config.yaml
encoder_arch: "vit"
model: "masked image model"
dataset: "capsule endoscopy frames (Kvasir-Capsule)"
train_examples: 42238
image_size: 48
crop_scale_min: 1
horizontal_flip: true
translate: 0.06
color_jitter: 0.1
method: "mae"
mask_ratio: 0.6
loss: "mse"
encoder_norm: "layernorm"
encoder_norm_position: "pre"
encoder_activation: "geglu"
encoder_mlp_ratio: 4
encoder_head_dim: 48
encoder_fused_qkv: true
encoder_bias: "all"
encoder_qk_norm: false
encoder_parallel_block: false
encoder_inner_norm: false
encoder_patch_size: [4, 4]
encoder_layers: 8
encoder_width: 160
encoder_positions: "sincos"
decoder_width: 256
norm_pix_loss: true
decoder_layers: 6
init: "torch_default"
residual_init: "none"
optimizer: "soap"
beta2: 0.99
lr: 0.0043
beta1: 0.95
shampoo_beta: 0.99
eps: 1e-08
precondition_frequency: 25
max_precond_dim: 1024
one_sided: false
adamw_lr_other_params: 0.0015
grad_clip: 1.0
steps: 5900
batch_size: 128
epochs: 17.9
lr_schedule: "cosine"
final_lr_fraction: 0.05
warmup_steps: 290
weight_decay: 0.09
adamw_weight_decay_other_params: 0.01
Rows from block 2 of the decoder, named by matrix and row number. Rows with one number belong to one neuron. Each number is 500 + 40 x the weight over its row's rms, rounded and kept within 0 to 999. All counts start at 0. Numbers have three digits each. After the name is the row's rms in percent of the matrix's.
# gate: MLP gate (decoder.2.mlp.gate.weight, 1024x256), inputs 0-255
# fc1: MLP up (decoder.2.mlp.fc1.weight, 1024x256), inputs 0-255
# fc2: MLP down (decoder.2.mlp.fc2.weight, 256x1024, transposed), outputs 0-255
gate.143 106:493458506496459482483498558567509596549470541471493521509493496547495473561526449489456500507486551527558481497518541539502564458500476493545478456524558458471486551542487490504466460575457409443553425545470517514551464493549505467493521542514456437606432459437476392397494559569494501441483463474510462540450458531511564530497517488465535507515490500460507456539529488561515545573461500558502512545492452485503530422546596494506522483501555469490487510559536493457497457530447540483477461454529492549530497572453521489487495512541485460465490519529561487450543453527487499494546443514409514417457492421568460500572520486527529528550476493476439525503487507524488404504501492557460545517528535518520488478527538479540574514445484486492535468496481604544464457500465414
gate.144 100:547466547540473498506536497527498493461452522455510562467506503535592454485435489493421480589565504548586462505438473438475501549491500542457532493521560497443505604520478520507550605496516395513530474470479476473513511538514477425529537493510540553491518572519425429465476488486489579571493480505443420533502527412510448571469569511527533575484511543504489509464496482412485482471503459521497499556534436487563509513543492566467502533503515462545497476533504413547502489534520556492443497568484561485476508506457512472477469505544536555522477437487469487518519399522515428517472538520495598520504445466497518510546513522553526474525528525555504457490507543544537484533512498542443459435458546506503586549472505475445485528469502543479484493430455526480482480530493578
gate.145 090:488493564509538473485495459489512507477510534482470584523532490504507417457480509489476539546452500508473451418511450495467499458462496590435459429549444486540536529475467445493540498474521607473559545516472496449476514463540453509485494464560521477542469526505597428472494466556472540530494470501489434514488532533492478466570519459566543549541529499493530472555394546491480528477542473506538533477479505484560507526591560505467591434534485518550507476513431469510496556480443486460489461542435529555584541456501508562534488502424515529458498544509527434504444459472452545478510472505480524529488390573493500515468566427597446464503482431504465538495577478549480587488522503434460473504548495556464541499468497512540496457479506531535453470564500513555493491482497497
gate.146 100:581427458545504583434522506583539466514521526520488496483458530540557537460445501442515504520508499533437540499506506515552520495481510522549491512520496465461491558458513476426512485475506450496409567505525558514538575506489444431478540491487568576510458536495460539530433521520491522436458549465469523543492577551553487495479534522449497438524442490539580535527503505468520501506459600452461531519459476499552522522485485558538507454586506518464470510552478468442540458488500532608537583495481518457545512454474519515481507470534451485502516516559552486447519474518449535477503446562457500514513535528472569446480497525511564473476423499506491447506498493470401435538445488486520435572510511457516507431575483516532497582557518464491461499427505550458474490534407541
gate.147 091:489502518475527482461480511502500485521554539500458461498533489489494490535533540494483499506466427551482456524440457476561508471486548480475562526421498409563412428505496447495423491535592426543516439570561503466514462509463646482455497526572536493477524580457497545473547480532541569500497534456524463464532492555466526515418478502492513527479522526558481562476562536454461610520497457529515507445531605507514552474495556445496477456463514484446496518468516415433534424549508556495483505422502544505503488470496498563528521531542528548479530508550568441512476548484476493493442523492444528530480505523476493474497558539526549466554509472486467481402477478461495485419495440542503501426480513449471479493497573436523523473490534545566468522490489499502493519536548519
gate.148 086:525512515528411479451454515521446506518494487561524447570508512454517454375509506495486485537498482473513502505573565551474500483473503484504398533512539482501432449465424514516532464475561524479563488522503477485518517491448498496525474574493500512488563501468549536551511460525532513480440504476465472500521471478456467550567457416472584556470441507434477462544557516487515441424492468495467492607472557499427454531546537496389415520527554491481605533464488476567540513439447492513497457507522484419388475494452490490474533478559489493508458508452518479585476532438436522459566555488516489495487505526470546485464526508535464507448493520446566499503500502554485501527505511508488416490479619541482526515508458525534461497546474508475515464520527452547487516493539530
gate.149 095:510512483603470474490452484554456559540487479509526518515520514446549392446454543459508460544523529508486482491413538472458501545503482466490483482468489471485476476406486409462549515500467536478508498436479492479546541509504499446501493450512481571529516436568483491540463462500513526467494516504494502441523532508458500516475532571452508568515556401537443520507497466506500493499465482516619419546471473555424511504591528483450580473460460523515545519505528547516533538536429538531535467504485484521520545463484468610507435533572482515524530509397430509547481505472501551482511548553469529479577470471504483519474502422514569518446453497551562466541520468460459500603453538511547486528484505526515492489524526543449513525549555599534482446548491502486486466494494565
gate.150 103:487483530494551494567522554646477520511546551470510439458452558423524521463475576519500510462435470554511504494527547459419515453491495464462489491485542452515528566496479506499470514573479513518535548522505427513458507530537485476500486388477519519449479579532509422548455454439487461594483479455486476529482545415472490521471504491530533464529547502574546458558541481482474392482476511459527485529511470493519489500518446456498489466515517550454474503461424423547534549554522519520470552445472512559377571529455479444532551489519491556476448495524444478482508487453572493493499514499505501469491502505522531558576542536489456556516470508499498569497492543517454526538440568541438543505530451500516537495558560433514448510505522549535475486533495558513536459497463515
gate.151 113:468488504548465521565510550520493441521388478516463524545522428490530536490490476566520498483599473490585500486505503489502430537475475459538468533514497523480493440525472461535500495518562532523454503501599552440448499565566389513478564529442478559478545538457481441532500531495487532485489488495518566536488480467491422519421519533523491557522502479529501455461535532477536544523434483510515443486557518463496528447473441473548544501463406556566494497545551491433490454454431506432509534534571510528554465475536482499516498453466456492506518541467554467549514547565497481503459503437574461564502512493589545471478465524470510501472518478556521442492510605471500498552462471411521566440474420473526446469468519517548449490517463450534533484477548462489515471545478517
gate.152 105:482496535457483525519514464454392548529477543483446489575520514467479428471506549479484486557514529485511519544479488585476546480521477488500484493447502576470561493596477454520451498543452387473415553539554490534491493447501486516439477527499572479492506449540538549520514517455466481490516550521504503512525466481491524492467370476517586551508402546459466482492445468529477503470484515517471587488583525478447468493547550532509471547498428477528449443552448487558431508496521486456476536577528519534501446500479472491481479508475492484502510522475471505541462555485492423511450554524490580509472509557517484507534509453472562438493518416486469564407578544536480522524505479507554563552514475501550572504487533516506498565523574484503463527496407524434492465463524505
gate.153 091:548413543515506554546456453484509445446567557441491527471481512586478524503468481517510533533448554497477471456445503474561484518563456493541525493453456519548500549496523520520490472497534442569450519512490515531515535410529521469451508462553513482504477474529487468525510478481537522571524548483479521504501502527524432514568486509443481417541535475518494443455463515529514421436488529478499563427556485431489504413454479526408488509449459466431538507582465518482444456528529422539498488453524501499554510535484541525482473541493488555431516484548527524509509447450461598486481477474371573617511478457475527530526508498560452474504491453409528477453544571468547487518529509475477562488440483496503447546432503456538482499481512551579494461497495526505465502525451499
gate.154 139:521495541517553496551494479546433520493580454505490461547495421508448510515514533535466483515501566440529498497537560496413507495492504522508445510472501454554431503484520527442448454479515551489514508491556473505464491515481507510527454522484508469514536506535441425479526488409499473434551556478461482518478476434472460549434483592464577511481483511555506419480515484504504492511461505422552520511463487555462498519485508532479533618427480413461486516471481586464415526502484516490486487383488512494505442509494492497564542522485501543537467413471417547523564471464522527485502522534485455518552441557451461481513564536448462509483453518435523464502498541403505503481494534489512597509527551523519470530526494478460474591511492433477504588605523555527440512480486523
gate.155 122:545434492551480467513545547500417529521452534538491464486519445505486489514473471480498504509501508497492491472417476548539484498510504444523500513475489524533542488541501522508478496525495447506464492534502503453481450517497541460387521498491492521536533555518518520533520485430464498494603495494507439496555469549568444432521451504484405440467637507504545454556537557469538449490502480501503449440532484517355557507507485590559459524520513564517471564529474487524523444443489462499454519537548541561427511475459523467556506506508528452518514480549477517445448445528463518588498486529482576475513492510493503438462591454465462564461523488476447553516540520487501598541533454542419508531509506436434522517479486545426487511491553462557458506438504461462461536464520471
gate.156 107:539477554492492429538585489488483474559559468551492515480520514521431522462544505502458552468495556464507461478484535556481481522511542515477515484474531436537536523498450426581501441487570534493437502490491569468472551470593522554506448574505470457510487459441505463506488470512503470452423504474465577562485508447432459473514478411530505540531570409446516467452546556490476478444455425522522585503460466519515451473548513491486530527431455531511540497519527492497482553487452492571439487426502499530488498543476471461547460541538546527400405469447488545470527501541484519518606499472416415538519485505534489559463466561450447496464501457498530520499521517507468510534474539525513443482443514516525491521568518559515469514458507444491530493520518512512459551497447584
gate.157 099:508539538459493502462537567454511492562448584465559454519424434515547461451497495510503486541558575547487538596554507505476505474495511509491558481484464473458547466494507488455553509489469449528483501528500461533491514469499505540576509487450499558467521468463521519463504477466518494441566536542510471594434534526478457492599495445479480453513512474510530484423472533512534531505509414541509502455473536470513481455443521441524556557513432488463508566480537454500503551469456437509452496497520501474497562575539424519434505459518509520478526507512486451494538550459445458528483511584468547540467443511443580512563485493530512522456535585456507576466555487496404487467494534489485561434550522481468463493569542487497500564547555454504501403491491445605496512543450509
gate.158 127:498482590536509429522567477510557480513498504495479543509543564524536553516435546544447469531435486540532394524472543443446503540540514552447556516512521528491483563506555510568495514498489488510548531475441467493453511500527499571502536520372488514476581475490543480491462514485465460508529566554518413439483501551486430466509492474489504522421489478468495490432517522520528464474489578444502508604483530469485486475471543435457501573577562469510528523571557503509516507500466523507538472523478525471442538464490479516488455466559492411613518463563505549507492508453500514543512449433462528589506523476439409404467514461479511527476477440504501421493465558468516493530497476538494507472564530477539496495509461488500580526512481475482568485481507505462574523519480522
gate.159 099:437510515511516512474509430526524566515564444474499489498527486524480480500464537506569507578421469507468505508513485496509540528469545494559527444492519473497541517437479482420532560472552474577478548535470466452542544479593514436472528517556546459588536528458539475493520438564471530570518466483454492487510498416473618454512490504463501588475534510527513490523543487526425566494566560497490541430457490429396521551554493500537486519543485551581514484521482527454525553525522475567473459509460512444489512480645489421471461482540519527432460508502574493518507495415484477504512510443454582509464449502438484481452564470483473533513427477463448485543481486537476449495442496470461519496502499565513518491471467505467508468488517514553511493477438470481464508478534520
fc1.143 111:480565480555468430472526469563444502566442496491528509463549509513447470523509519467532495493465473485557460462521504518472527471514462465518531527513546514574516529499488496431431431495515440442578441500450476453551515515597509532513516580432529482457485586518486467470432545583462544522483467433487512422515524527579524499527479450491462483491580480431540580507444499509511578579496549496436493531466474508520503399497499529486459510473465465560487469547495523447537502461484587520522482538500526466512520534514441476503462511510543464491505552549550518487448477414506464466509494441569479512486471499509434515468546480578513501534498513471493532543477440532448408514513484582447473579537496507545506379520546481473525559512459517538514458500470471562506499460496450
fc1.144 093:547525408451441512462509506533466519475558494464482504482549460464552495522490511469524468551493531507587492514497517422553524500567452582481470488529456536512512603456424485503481548487542509524417556539527487490553460514551514477471492495512533534463569496540444444522547539518559518503481462582369555556500502479484459532515480432522541552496473550461451549481475513513440533504606493501501535494455458503474527498463444527485485559469471497546459499523480551575445403520470493418495534501511504459438485496540487498510485429483538508526592440473490471489508538516469523478526500471456435571569509473530557504472455508477485499479492519475545514459454475563471556546500452538552462490525459470530587519540508526470496580544504490489436446508477402465542483481426469
fc1.145 093:478479506509508488422557483545446476495547502516515538612408512505524614481504594448579500465513517430476508553569476424472510479535469440464486527551468531515483538527467518526487466468444466621499470464506509519492441528515564454502473501546460489527526531497491534527513517482483433529485454482552522455514455544507544537492507524464544483463507491501439536449553534532463449570428532528531522510544515517475535486445490450509480571461573503583464454463468536525511477496519530502462438424474518501513503547463493454512509485503460481491491454559492537473563492471473500549468495476471500493513480540492591502491459568389497508475521572508537498501481512494470452562461539458508528490449397501510464514531530473431492557510430456450491462552474436422516531589449429
fc1.146 108:472484477474428508541522493520586483540524566520500507543442533493523449522493509557548487482475562545452539466479459518475566511472556475501470551494507475508484512451497510536539421492582454485437530500544525511545575464457460494460509525452470472498461544438413550438474539542484534436511527474476513537471531568510508484486427510448515483444524547442509523533453519473533453527508563487465465475484407462620534586506499497465438393538542483481549535521481484459537434494482562543509531540459461498549415521495444489534520498509509492462560470552515532453559392473483557540492536456521489545479511474533550454572439497551508504467509451500503528531481447474537568566465519491549512540552490513451492469503515568503549614534497491462473492519526453494438454535457494
fc1.147 088:479420531447542441539513530542527512428495488558463479543491446433619488506526501479465538532464537471415492531485518552538519552407545535494531539488497465566524492441520509498418452446473465483509540502493560578514474502486484473533460493534482504558533574469547526521472505558488555431499469500508538572571528560483474469483462507492422482509419512472455549440532399500489480535502482476491537471563489593462513517527516453450568502473478526464528505520536549437494444583517496465509418437463474461439577507516521532528436523509491426547537529548490486474490524573481486400440527506478502500612508513512491509434407519454479434519496516494509463490517497514439520480517476543430455475508469508482442515549524523490491517482506484534466477493484499540428469521510544
fc1.148 097:488530445546477527437500511488597467579477546489485473559592562438536499451514542536501444456579487461453512497518517463543471528457486547482408502510535573424532562468550565492486525550514512516496443488555484478461553564489498474552440492435475539454520497570533518463499445573464411491486521532537462522450475543464511513525509449462521557462452519406449456537480602541508500510492480500491471472528477468501465512480488521466500491559573525461531540496529540491538504375443453462514441457549509508483495500477485469451486533454540504450573476541521506471505502443500484494488495485451456505420453552515522484527509580486487524494445469439492541546486456609435430499441517485502419470454560520523457455477490542478485521484509484508493440529552448505538480483521475
fc1.149 095:486528476519489443531514477535546500527425497482522545516532454509537466491557525553547449419529538552485487501438449592516385451512472446498503449407541560514455512474426464594541538582438457492481492503467429495500563536493499487493450543462508501485511523520504453541474477484459581507520519560491428469505486459474447591579496467416519552498487530567462469485509528530512527448498424470580453527475466528527531528532510518415553486448497432563568505490498487505473495485460495460556481472422523556510541487567422476468489489555473505487504512405471469482479482509429528445529542492530494461467544438514499536517463450547465489463483490473482532461542514527481460472460546545495541532483556532457425544548513446440453534550482488527506494510505474567526460513502542
fc1.150 104:548483427517442512516484485481464522436524459572482539578500475580448417551496495522500465503529475473499446458431471533529567532480540465519438530535484461521483513568454499529502453476516470481412479525501571512529535427407457536494527518564454518510531474495556496445537532533499491335581516595492518508507475510506458477541463481538475552499487547436458528447471530474537589512492521498546464530485511493459546465457550459541549488501497521464547481515501526457461461438460518464508470513528502437528469514549443548579489568450480489515462499480448555498534465487475528489483535456553513562441508502431499447499489530457561531507503494403517470429460493527528530553539409482534459509459498512506481515401449578535496493458552474480510502474547500520448488542504517
fc1.151 087:577542557459432536507532422523526486559492484438422554453476464540438609492518503463470489456502506546529540469503482511442532515586475455527544505479544543499473502461448456456489469490490574590471452559476527433554430490527570505440486458504447472474478606444482512497502499462498532428492547483497551451443523450554489510449533523438459458493482530444502487468498489524506518554469505500442478471434528558551472544510484540466480499442534576485528566419460439452498479434582523496502475508467524571424480492485524532524554482506463563519551498400541548512482538471543506491494462547497513493527535529557506473519448482495530476449531461468439515456556567511494496494523532444504518449488470520525487480563524519509499515471521559520480529469529490418486417571501540
fc1.152 100:534495527476601504607476495536443509509512527506449504515512500510458433453504492478516495521469541486462551452447473574496511479536510556512477506471485525510573512521528476488471475499500429512414506456534437524507519432518429464523453496484519514485466455543515550459490454495539534511520546488577512540454481450405527534497423465526520527530417549421513496438494531578516441419474483529494578377589494495472498523552528520515451497576454434492471504592492444551489545581505530508484562520523512534519442519513493496533456471429495528507541528481518520518516474485512433518471544487457519483434486519521506506560530413428500440502487443507494565440484568482496516513483435472522546542509454505537564499568475457513457538568508511497420496501481546425462474444524508
fc1.153 097:500474517481532520511487519494478483450547456442480514476542533558482546490487510541510488471512525547515625445589415447502509505545436512504521476497545453499501514473526537489582490499508492550462421488520549474432469522497503530493487501520509477502566457500478461506516532584556551588491493415468501502447448522534467592476517487439538435600554539543494549450541484520527538522522512473530524509538506493553485398507459418462502482503465476475544519526468506408470455495491476556511522452497528454504577560553457549459461510575524548491423463509518506491546490474440509474515491440502526567538518478570470574546500521554440474494534505492507500477442565477479467428471421458474481457502574520508404514547529530466477508548461452488518506515518577490451559524578527
fc1.154 113:583550538536500565508499474523528486498511480547515431476497492474470489481493457459488457475522473497535497525554450495537480537473522506442472485465497483561447512496537502534453434491532595496447544469511442494511512435491490464500468561446393451479454510537473480512449510467442536502446480426472540500576475473495495479586451477589511529483490475487452517504511511495459538455455516476481473462475454477520460514581442451512449564508515554490514503528419571467518454405472535577499586490543495519463453517529463483626496512478500548533519509562467533534490481508535500500505527490496546457553483472551496517534552507488535521561532514389533552553492501516463551454474422512550472429475585541498472597470549475512385577548510461539488522501477496493512437443484500
fc1.155 105:528520506475549491508538540608543470432470484534522499401551450588465552559475536606498509470511500546444555487563520465479478496496518537543518552512493429513460441518522546463522502454464506482460479519494495542417494572491489498516609467521527515509490444481487430506542427497559483531486511495536504490476603526529509476477445517402466450449480567546553483474498483514425495461500492544519493486497458498615524571540465498464536568562477441497488519508560517428508499447509513493500515528435465486532523541535528477528481407515553492502470509447542514488496430465496603480516504477585418462446539481506498565414493490515540461496498445508475563445494486585543528505444501528513489495558511487491539462512504484504488509511500404516521561518536521454471505514498533
fc1.156 121:524508496543514454511561439501513459513443429543490547515517532455493467509505440455508514480474594506440446474455538484502489542465498494443461545516468424511464552521392432470417472538538517525494585472444561487423467510565516533551539538516445458496483502502508477475511478463534454498513466488502560557515541493439523504524521421464525469588511418488540503459490443482515514459502529489452541479506511511545509488512508496512530466570509577472566454505496474538512535554449557474443521497440492483508505489485437477491501577508477508476455493570510557454476461459545502478576457488517473562476482527518551554482540525445430474528533486477559525479538465522448561525549499514492429516483505438546626491446512595476456581485554437452546539460522499481401504518472527
fc1.157 106:473532486480494489503515476474543458453541506511480512466567469457523503479476540526506500543520487412553494549548439449534503437484480535501524486513518475469488501526538438517470506620451541489543509416451521492507511555488496561496523548458508507503481478485502540484416484481549509558443511422544428524517503530549483452518502522496500456461486529530539540485561468511453518535482501463465564493455528595491563398485435534531541551454595499453486501490496492489467444413580471477540526483528506529466418511555501424493418535428517537506486515490559524477567546509485544519458479524562596532490469503494489401445591533496526463539473492488554464493436535491497478535528530498481465460488485525470499531411470530571495586548576510522429442541445540532542534498452498
fc1.158 104:446505490481498508508480488404491478455491595502529476420539478565477545519505432489473483530458440511470483523417602496482502501431506405476488528468540468539484545455475450526500505521539441502455469506493426437516453446481586516577511597510458471469521456510499523468497516514370469491513511547460515466503439590530508500516521523499449563511413472473493495502409450455484482527533471531549438507556514506521464477491537504438503438471569469436466521466544413491503518520545520498500456545500460490527428524427522535505463486467511520482543477489583529553478502532506442562462462526457594452531497501452477546554507530507469507556493430466514477473469533450469520540496483456531522473515527479577454472524524532474475407557545516490490506442533578460496517497513490
fc1.159 081:527509480494474497500420533442452534567527504523522509424475600484477500470537459513457501538468475484462418520510536526468556498513422478423490496526431563555511507471430485507574493534507478466470514486518605583459493464459460557550468511407486459521490487495503511489498623481524485534469482468464513559561538476511472489478405582532544543507508575434504516475404530524532508517431501541505442518538479445559501441426479506507471473531484488473501529524562464508557500508474538452493510511472517547509501516428508494539541459381456506545492494497474583514500529505536475465515500586493408467469559435576472503536439530444506450502514504525505491496525525450503507503494470561535504500478542469475393507546442463493566489547479504495512503525513538529555515439488456
fc2.143 089:486502475517542546443432543464529479490550477460547482497510549511501476525520565422480463512464491541564469478506515477445394422536488510516505458492508493444484484512438539575502535524423579450495488482459539583545515511417493531555448507472474490558514422442428504515527505457501493520575546507513490429455543430519478500439467520429558494469470528507476458436483470505556515474529484433489510491486539530488485554573498578529540457481527519484473471581428431441507521511485513512544481497588516528462533456475491479504502470402554511534509449537470534524459542451528478441520482423527501495513497477508502522614472589438556456492490484492456482513524554460524527460537524430530496482481589526527506581463523561469527568493512491535512544454446503541543441500536517
fc2.144 098:452549554579513452457476544463536441557483404464451480446494453458495476510522535552504565481539489549515443449449510484501522549472536430525471520476542460439552474506524498494572507458580516489504524433527605494417460484475541520520546422514477534535446569529483468552488491452473469563466538520561487447546394533538599510508472483524548473525482539554499563552528494506545435472532543417552485525537473539601485479504433442526520478476509538513470491474522520420483475503475426468476539534508578497484506543451499511512425525484494505519482497511491500515558481527549495436480502434524458438490546537479411489503491500519509442458454515515489470550454539446549457527484570442466508514522490456476471500440434498541558519505531462476479549517491418512516507521461516
fc2.145 098:561432426526525512558395483512534533492518509521527430448422501479552538503438466483564543479475489541496522460490533558483483436477544511407465530464458510485447516535545545466466460444520520564498534501475481524485437540476497550503504485463491519461492478537482537533521475486477474520468434415501498438513495508471572476478537396492541502518547494470414483472561561531500488444469472592536536496400579597468465493459468497549530531519480472502497492494552512461501487488503545450452510524505561596510454493534560472497480462500484549541486543511476568543472576447500490511574548455471491457500511475527502484458487467535459524530604495549454497524452467442495412496534567465527485562471518468450514539413554462545524531464477515529511514490571505460504533521575502
fc2.146 099:449471550526416489511570495512524508492476499569475564472509504526561519534485458547533538423488516437512509506486458551477488480483497532486530431535475511560446452504526502535419497432550526571452454498456478553419462529419494555402493547547466494451465561461513465520449496543495551509475503484619476497582506538556467470479499521536486478535479550479553446455506559463586455516490503522491526482480549485489588551492541579513501539426464551476485513551484474480525523522513482516476545477441530558565468496529462509427476480513534442559493505444467453500494521570506532493536524471468468477510531510542461466530531541484516499460448441468465409527456514425572481404448481486458470545526521469435554445470525496524445468480449526469490495560505464551480518518564450
fc2.147 100:442555488424537557572496501502556512466560510526533470543479451537474574436467469527488494507479537524482507518541494533489511437517554464495452517507499460420570559401486553471491441501480482479484530525411515515529496525465465466515510499391502496487594523564535506524475500517492569489567471494507476520491517443469500444552500517535508520547545472476459452459479518535470504504551525519491523504499420502491524465508483497513532513510503542580452487604506532572559540466534527518524510517514464504465460564551441494564536504454536430462415499463467489522517479482564508542411490499499515448517454465542440480504501471457433452490458506543500482420450519446530593523547516452503481596490479450528621400492492580534562507493500467496532504534442505471574523503513474
fc2.148 092:500494487537443509516529475512524503537480427533489519511483515518462512502494460480470540451466496518509563502499586526473557526523462441479540521397455481498492497493514544580414495405486471529473556531489482422490463468484527486489471487467493496547454533504511521421506523512528489457473539502444499475549573551494452545529503545560395376561570431528509537413477510462557568472546497542533501456485517511536492460459500457513526558517455456490405489535507505493513424515543498476445545568507533545521498485591481530494508563468512504478512485477470486527451425472531470439485506576499456459422594505437463455497474537543529437500520512498553486491535431532529525560525571559559522519510474458530453474514589581537452528548513466531501447466477511513537477508464544
fc2.149 102:406471565511506510465491537456477567556470480499520527521494538546554519451390477460488555436528485453408469538421495604481497535500499549540521441462513581497512503494510507435515513525494449456533501579469491462486513496477538500501636578486511512477481489543476464504469494421584504571515576506526562493496552489462542570524528521531475571478473509540484439533506522557528497503460515467550609480446482546489582564467467514486470485459534549474488510493475477464502453496478520528516455533457498546481503542534414507406559555515482450587508535480463506505501507488489524532526466514499490460517480426526443494593531450499560490484497455498432505476501516521522515502437453505544501508529462464517543506576561478439494493478482543492566473484509419507426528498496494
fc2.150 113:498525473468428503582480553449513516456505476556527529530553503562445512430533535537569488476490566596523483524413450514492475460501512450520492500582557575495477489532461512522491533488499518385474537529480552523537474472511566501494540481495523469512483498519475506494469482556509500497508435517472534502488468459511447473600493516521501527558488561442462483517445573534445479499535548515498503532499510556521523513539533476484548501522505487516475493486472500463517502485539533541480373476450510519541556486451468538583445541494493515490462469475446550499516499472506530491484537436503551493452469482461550493451514597524596570540520508475492423422433467464503440531525450534441475515485576562603520483428460476482441507396509473476433491504569474441536477541466546
fc2.151 092:458499449481476488451508506470501504470501469500607478427427471481425461494473483469472563497502498509533445509494509479548507447463523534405487442487440494530492534504467563490530543518451404483503525470491413545575559478518523467487386510486479516528486470514483441461511516436495497512545447494485456557494536478470530415599502467536514495512536534530474478425481565532447506486551473510510535442620493481472499491471533450454481452448495406503461441552520551503463467563487480493485451517526452427468479502484516507440486556490492444521433420540450483514491499492479479518512514407544473514558479468503426510455471479494491493513494558498541516428516449524492523464525493509525446543464473457494490437491495473462432570500476518505595550526494500535513543411606544
fc2.152 105:501465546476501449483491443453484475521497451540503526523522464486472465488472489496529423476498429441473536465374539515503516475429464484532434549447498488473477460477525502518498464443520506544462493562564536499553502524490440423566478471523513476513480459565502532506499549465592487566515485505599483502474496489496470541451428590507498471468576534521527533516536454519535554477579518513514525403576534567570431507510534507497494483543458439505462484475521456473422521484555532473536563459507531475489467528473453424513473531466510474465481486493517548494517379577467556519524476524548428515498519505506492497452550472545498446573467497497540489562436525483515467562537523492467519494518499567493526450505491424539390482571471530525525514448562466433492556505489485
fc2.153 100:431437537499431472489463510484541399506511476438482494484489537442502478516452504553507532464504543468490526490433486501467501487442564543487431472498462490527479502450453542574489541465530490482558398525487548408496525575517512535534512560506494479495504494502472497486504521557514626464499459510522535487543506468485562547482531538509530443527475492482522545461506533475508573554490515521566431522482513549470520421546483468505571504561499523522528472415508479430448567468413509509460458482451585470586464547494501488523494451486510530548472480435522536440464532474469464452577501507540563467522517514510513543467432463479509499497462487519416551560472555479497396590479518514493500493463523606497495492499533482516465477538516514477522490395451554544483567519521475
fc2.154 097:527500471520517467465489523514556529514554581468484516472513485543460538496508489516569512452454480495556482484493535541405499490504533508593466537482485515538511523616516467520540474532491414495468513551468560522496479498417502531571497589503397461575511453526523480491445502609477502502451534509485468572468445438526537478440444499500488457480511490521516536512494559595505553483449474462526476455499548527488536471585457468466482508467486515546464480535501538491516522479498448502520519469580495512516535486530449488484492463490428424487429462398428546526529545411529490467458532476495494514543475566470522549521408477505470515526509499527515516540560437483498473461520469526521542502474462503444464586459601434502476438488518467531573481500524443420465484483523543
fc2.155 104:495522517517487485512445465460483536473511518504481494507585518489527460469506496504517566427471536451490523472463427451460529506539537471506563516513536512532470515515459474536495511481487435462497484507533436465515534424519503420528476418538515482432535541542514446462505514578513507511490481492493524512524426436463467499500573508594492491555456528565562513552547422503579563551605479508471557523497545472511487509433533489516519481522488515574530572491444516441515496518488445470477551466613526512511503531524490517450496471501494535393488458429509529519485475496492478386500432493489495431477482484503532400520507448477443450494601504505510415485456548480495482470576586508558473536501439518506412529516554493478447486491498565557534469532506561482524502502528556
fc2.156 092:432543524550508565440517556535549541538527525483531506511526529429467527503484495510552471449476456476549530522486488497450445501528468505559534482521501523503487445518557484661588527506442513531487442466536487529591522520462524424469469516500474509443530498504553471542490500476576484500608462465482509441465515531514481554490467522509435522400467492512437456509527511441584545489474507476493455483472444509514518489488466544500428507403520484518474460482505543469514514501473519499530470501601434499504528510458463562494461433417543484554451516486435526525505487505499457436526447471514516461482521492573483497518565471471485504512424537526518379510510446510442489479530511491530503488493433546479463505614525444501519417450469489482489463507503556423510484457475532
fc2.157 091:520537513483449536471493510557440434468577437531518448477531440506519527476527535501558548455512499495484506471486520392567452523528454429478491560505521534468534456588484549561497448510533546558590456490495540493497480448508479465555474510466557512460525513502501568515508544514507488510463523451495490478517429568434489470417485555515445535530499497407464460491518542542460451394521499550468453470472499532435495475484515543477530434538553538544497437497491467516548496503494534426529509477468457491498508479419525507512523531494478455550525547459436482462504479514494520493546541490533497491459525537444508485534523502513574552494528498502570519533529577471423508467507509383502454484578425541492597573504475600491555501524535498480551441467536452501507483489579473
fc2.158 118:535482551515482562579487473481462531518543496517487441544534486476422437383559543487536527555486523596482512503583542499516500497466516557506581485494458452523503477556475481459480563552505562526484440512449502567459490561524431520464512535592529469443513477581534500546405475523548507465558526484492473612522501458545461472488504463444469513485500511463499486502557481483502435562474511464469533493463508483502495459522409505528518542517539519537541522551443494564603577463428497493530467582511525553559485489478499487524505466501486457477552421496520522445453483465451504495530502480525488554456544454560501477539510466455529584476506464463506562493422428504510477470478506517454473527491451530488493475546559480439502497450523453547499464498582515552507491449460512
fc2.159 107:476506512518522582521463457490524483495493515514502449419548487457613496494516531480582519519406505402492437534501514491506573491536468520450480497486510494498527533403494519519518488497530450474538521505496453537488470553496512520502475487421562481526443477493535485516441538506482523503479499497414500502536537398478512447526504522385568606517548493498498492523492565542488581443485482543484505488539547475476534548462476417463483484500462557534417524464550442511497489465510487531504455462529438455532607533567511523578536487489555486504537470519441551484554503501521514484564480451419542497506529472539506585494541429423460452541473502485454531484500536503422490495467509553430539496520521496430496493480432532530529471521533466544499471542420496462542485520490423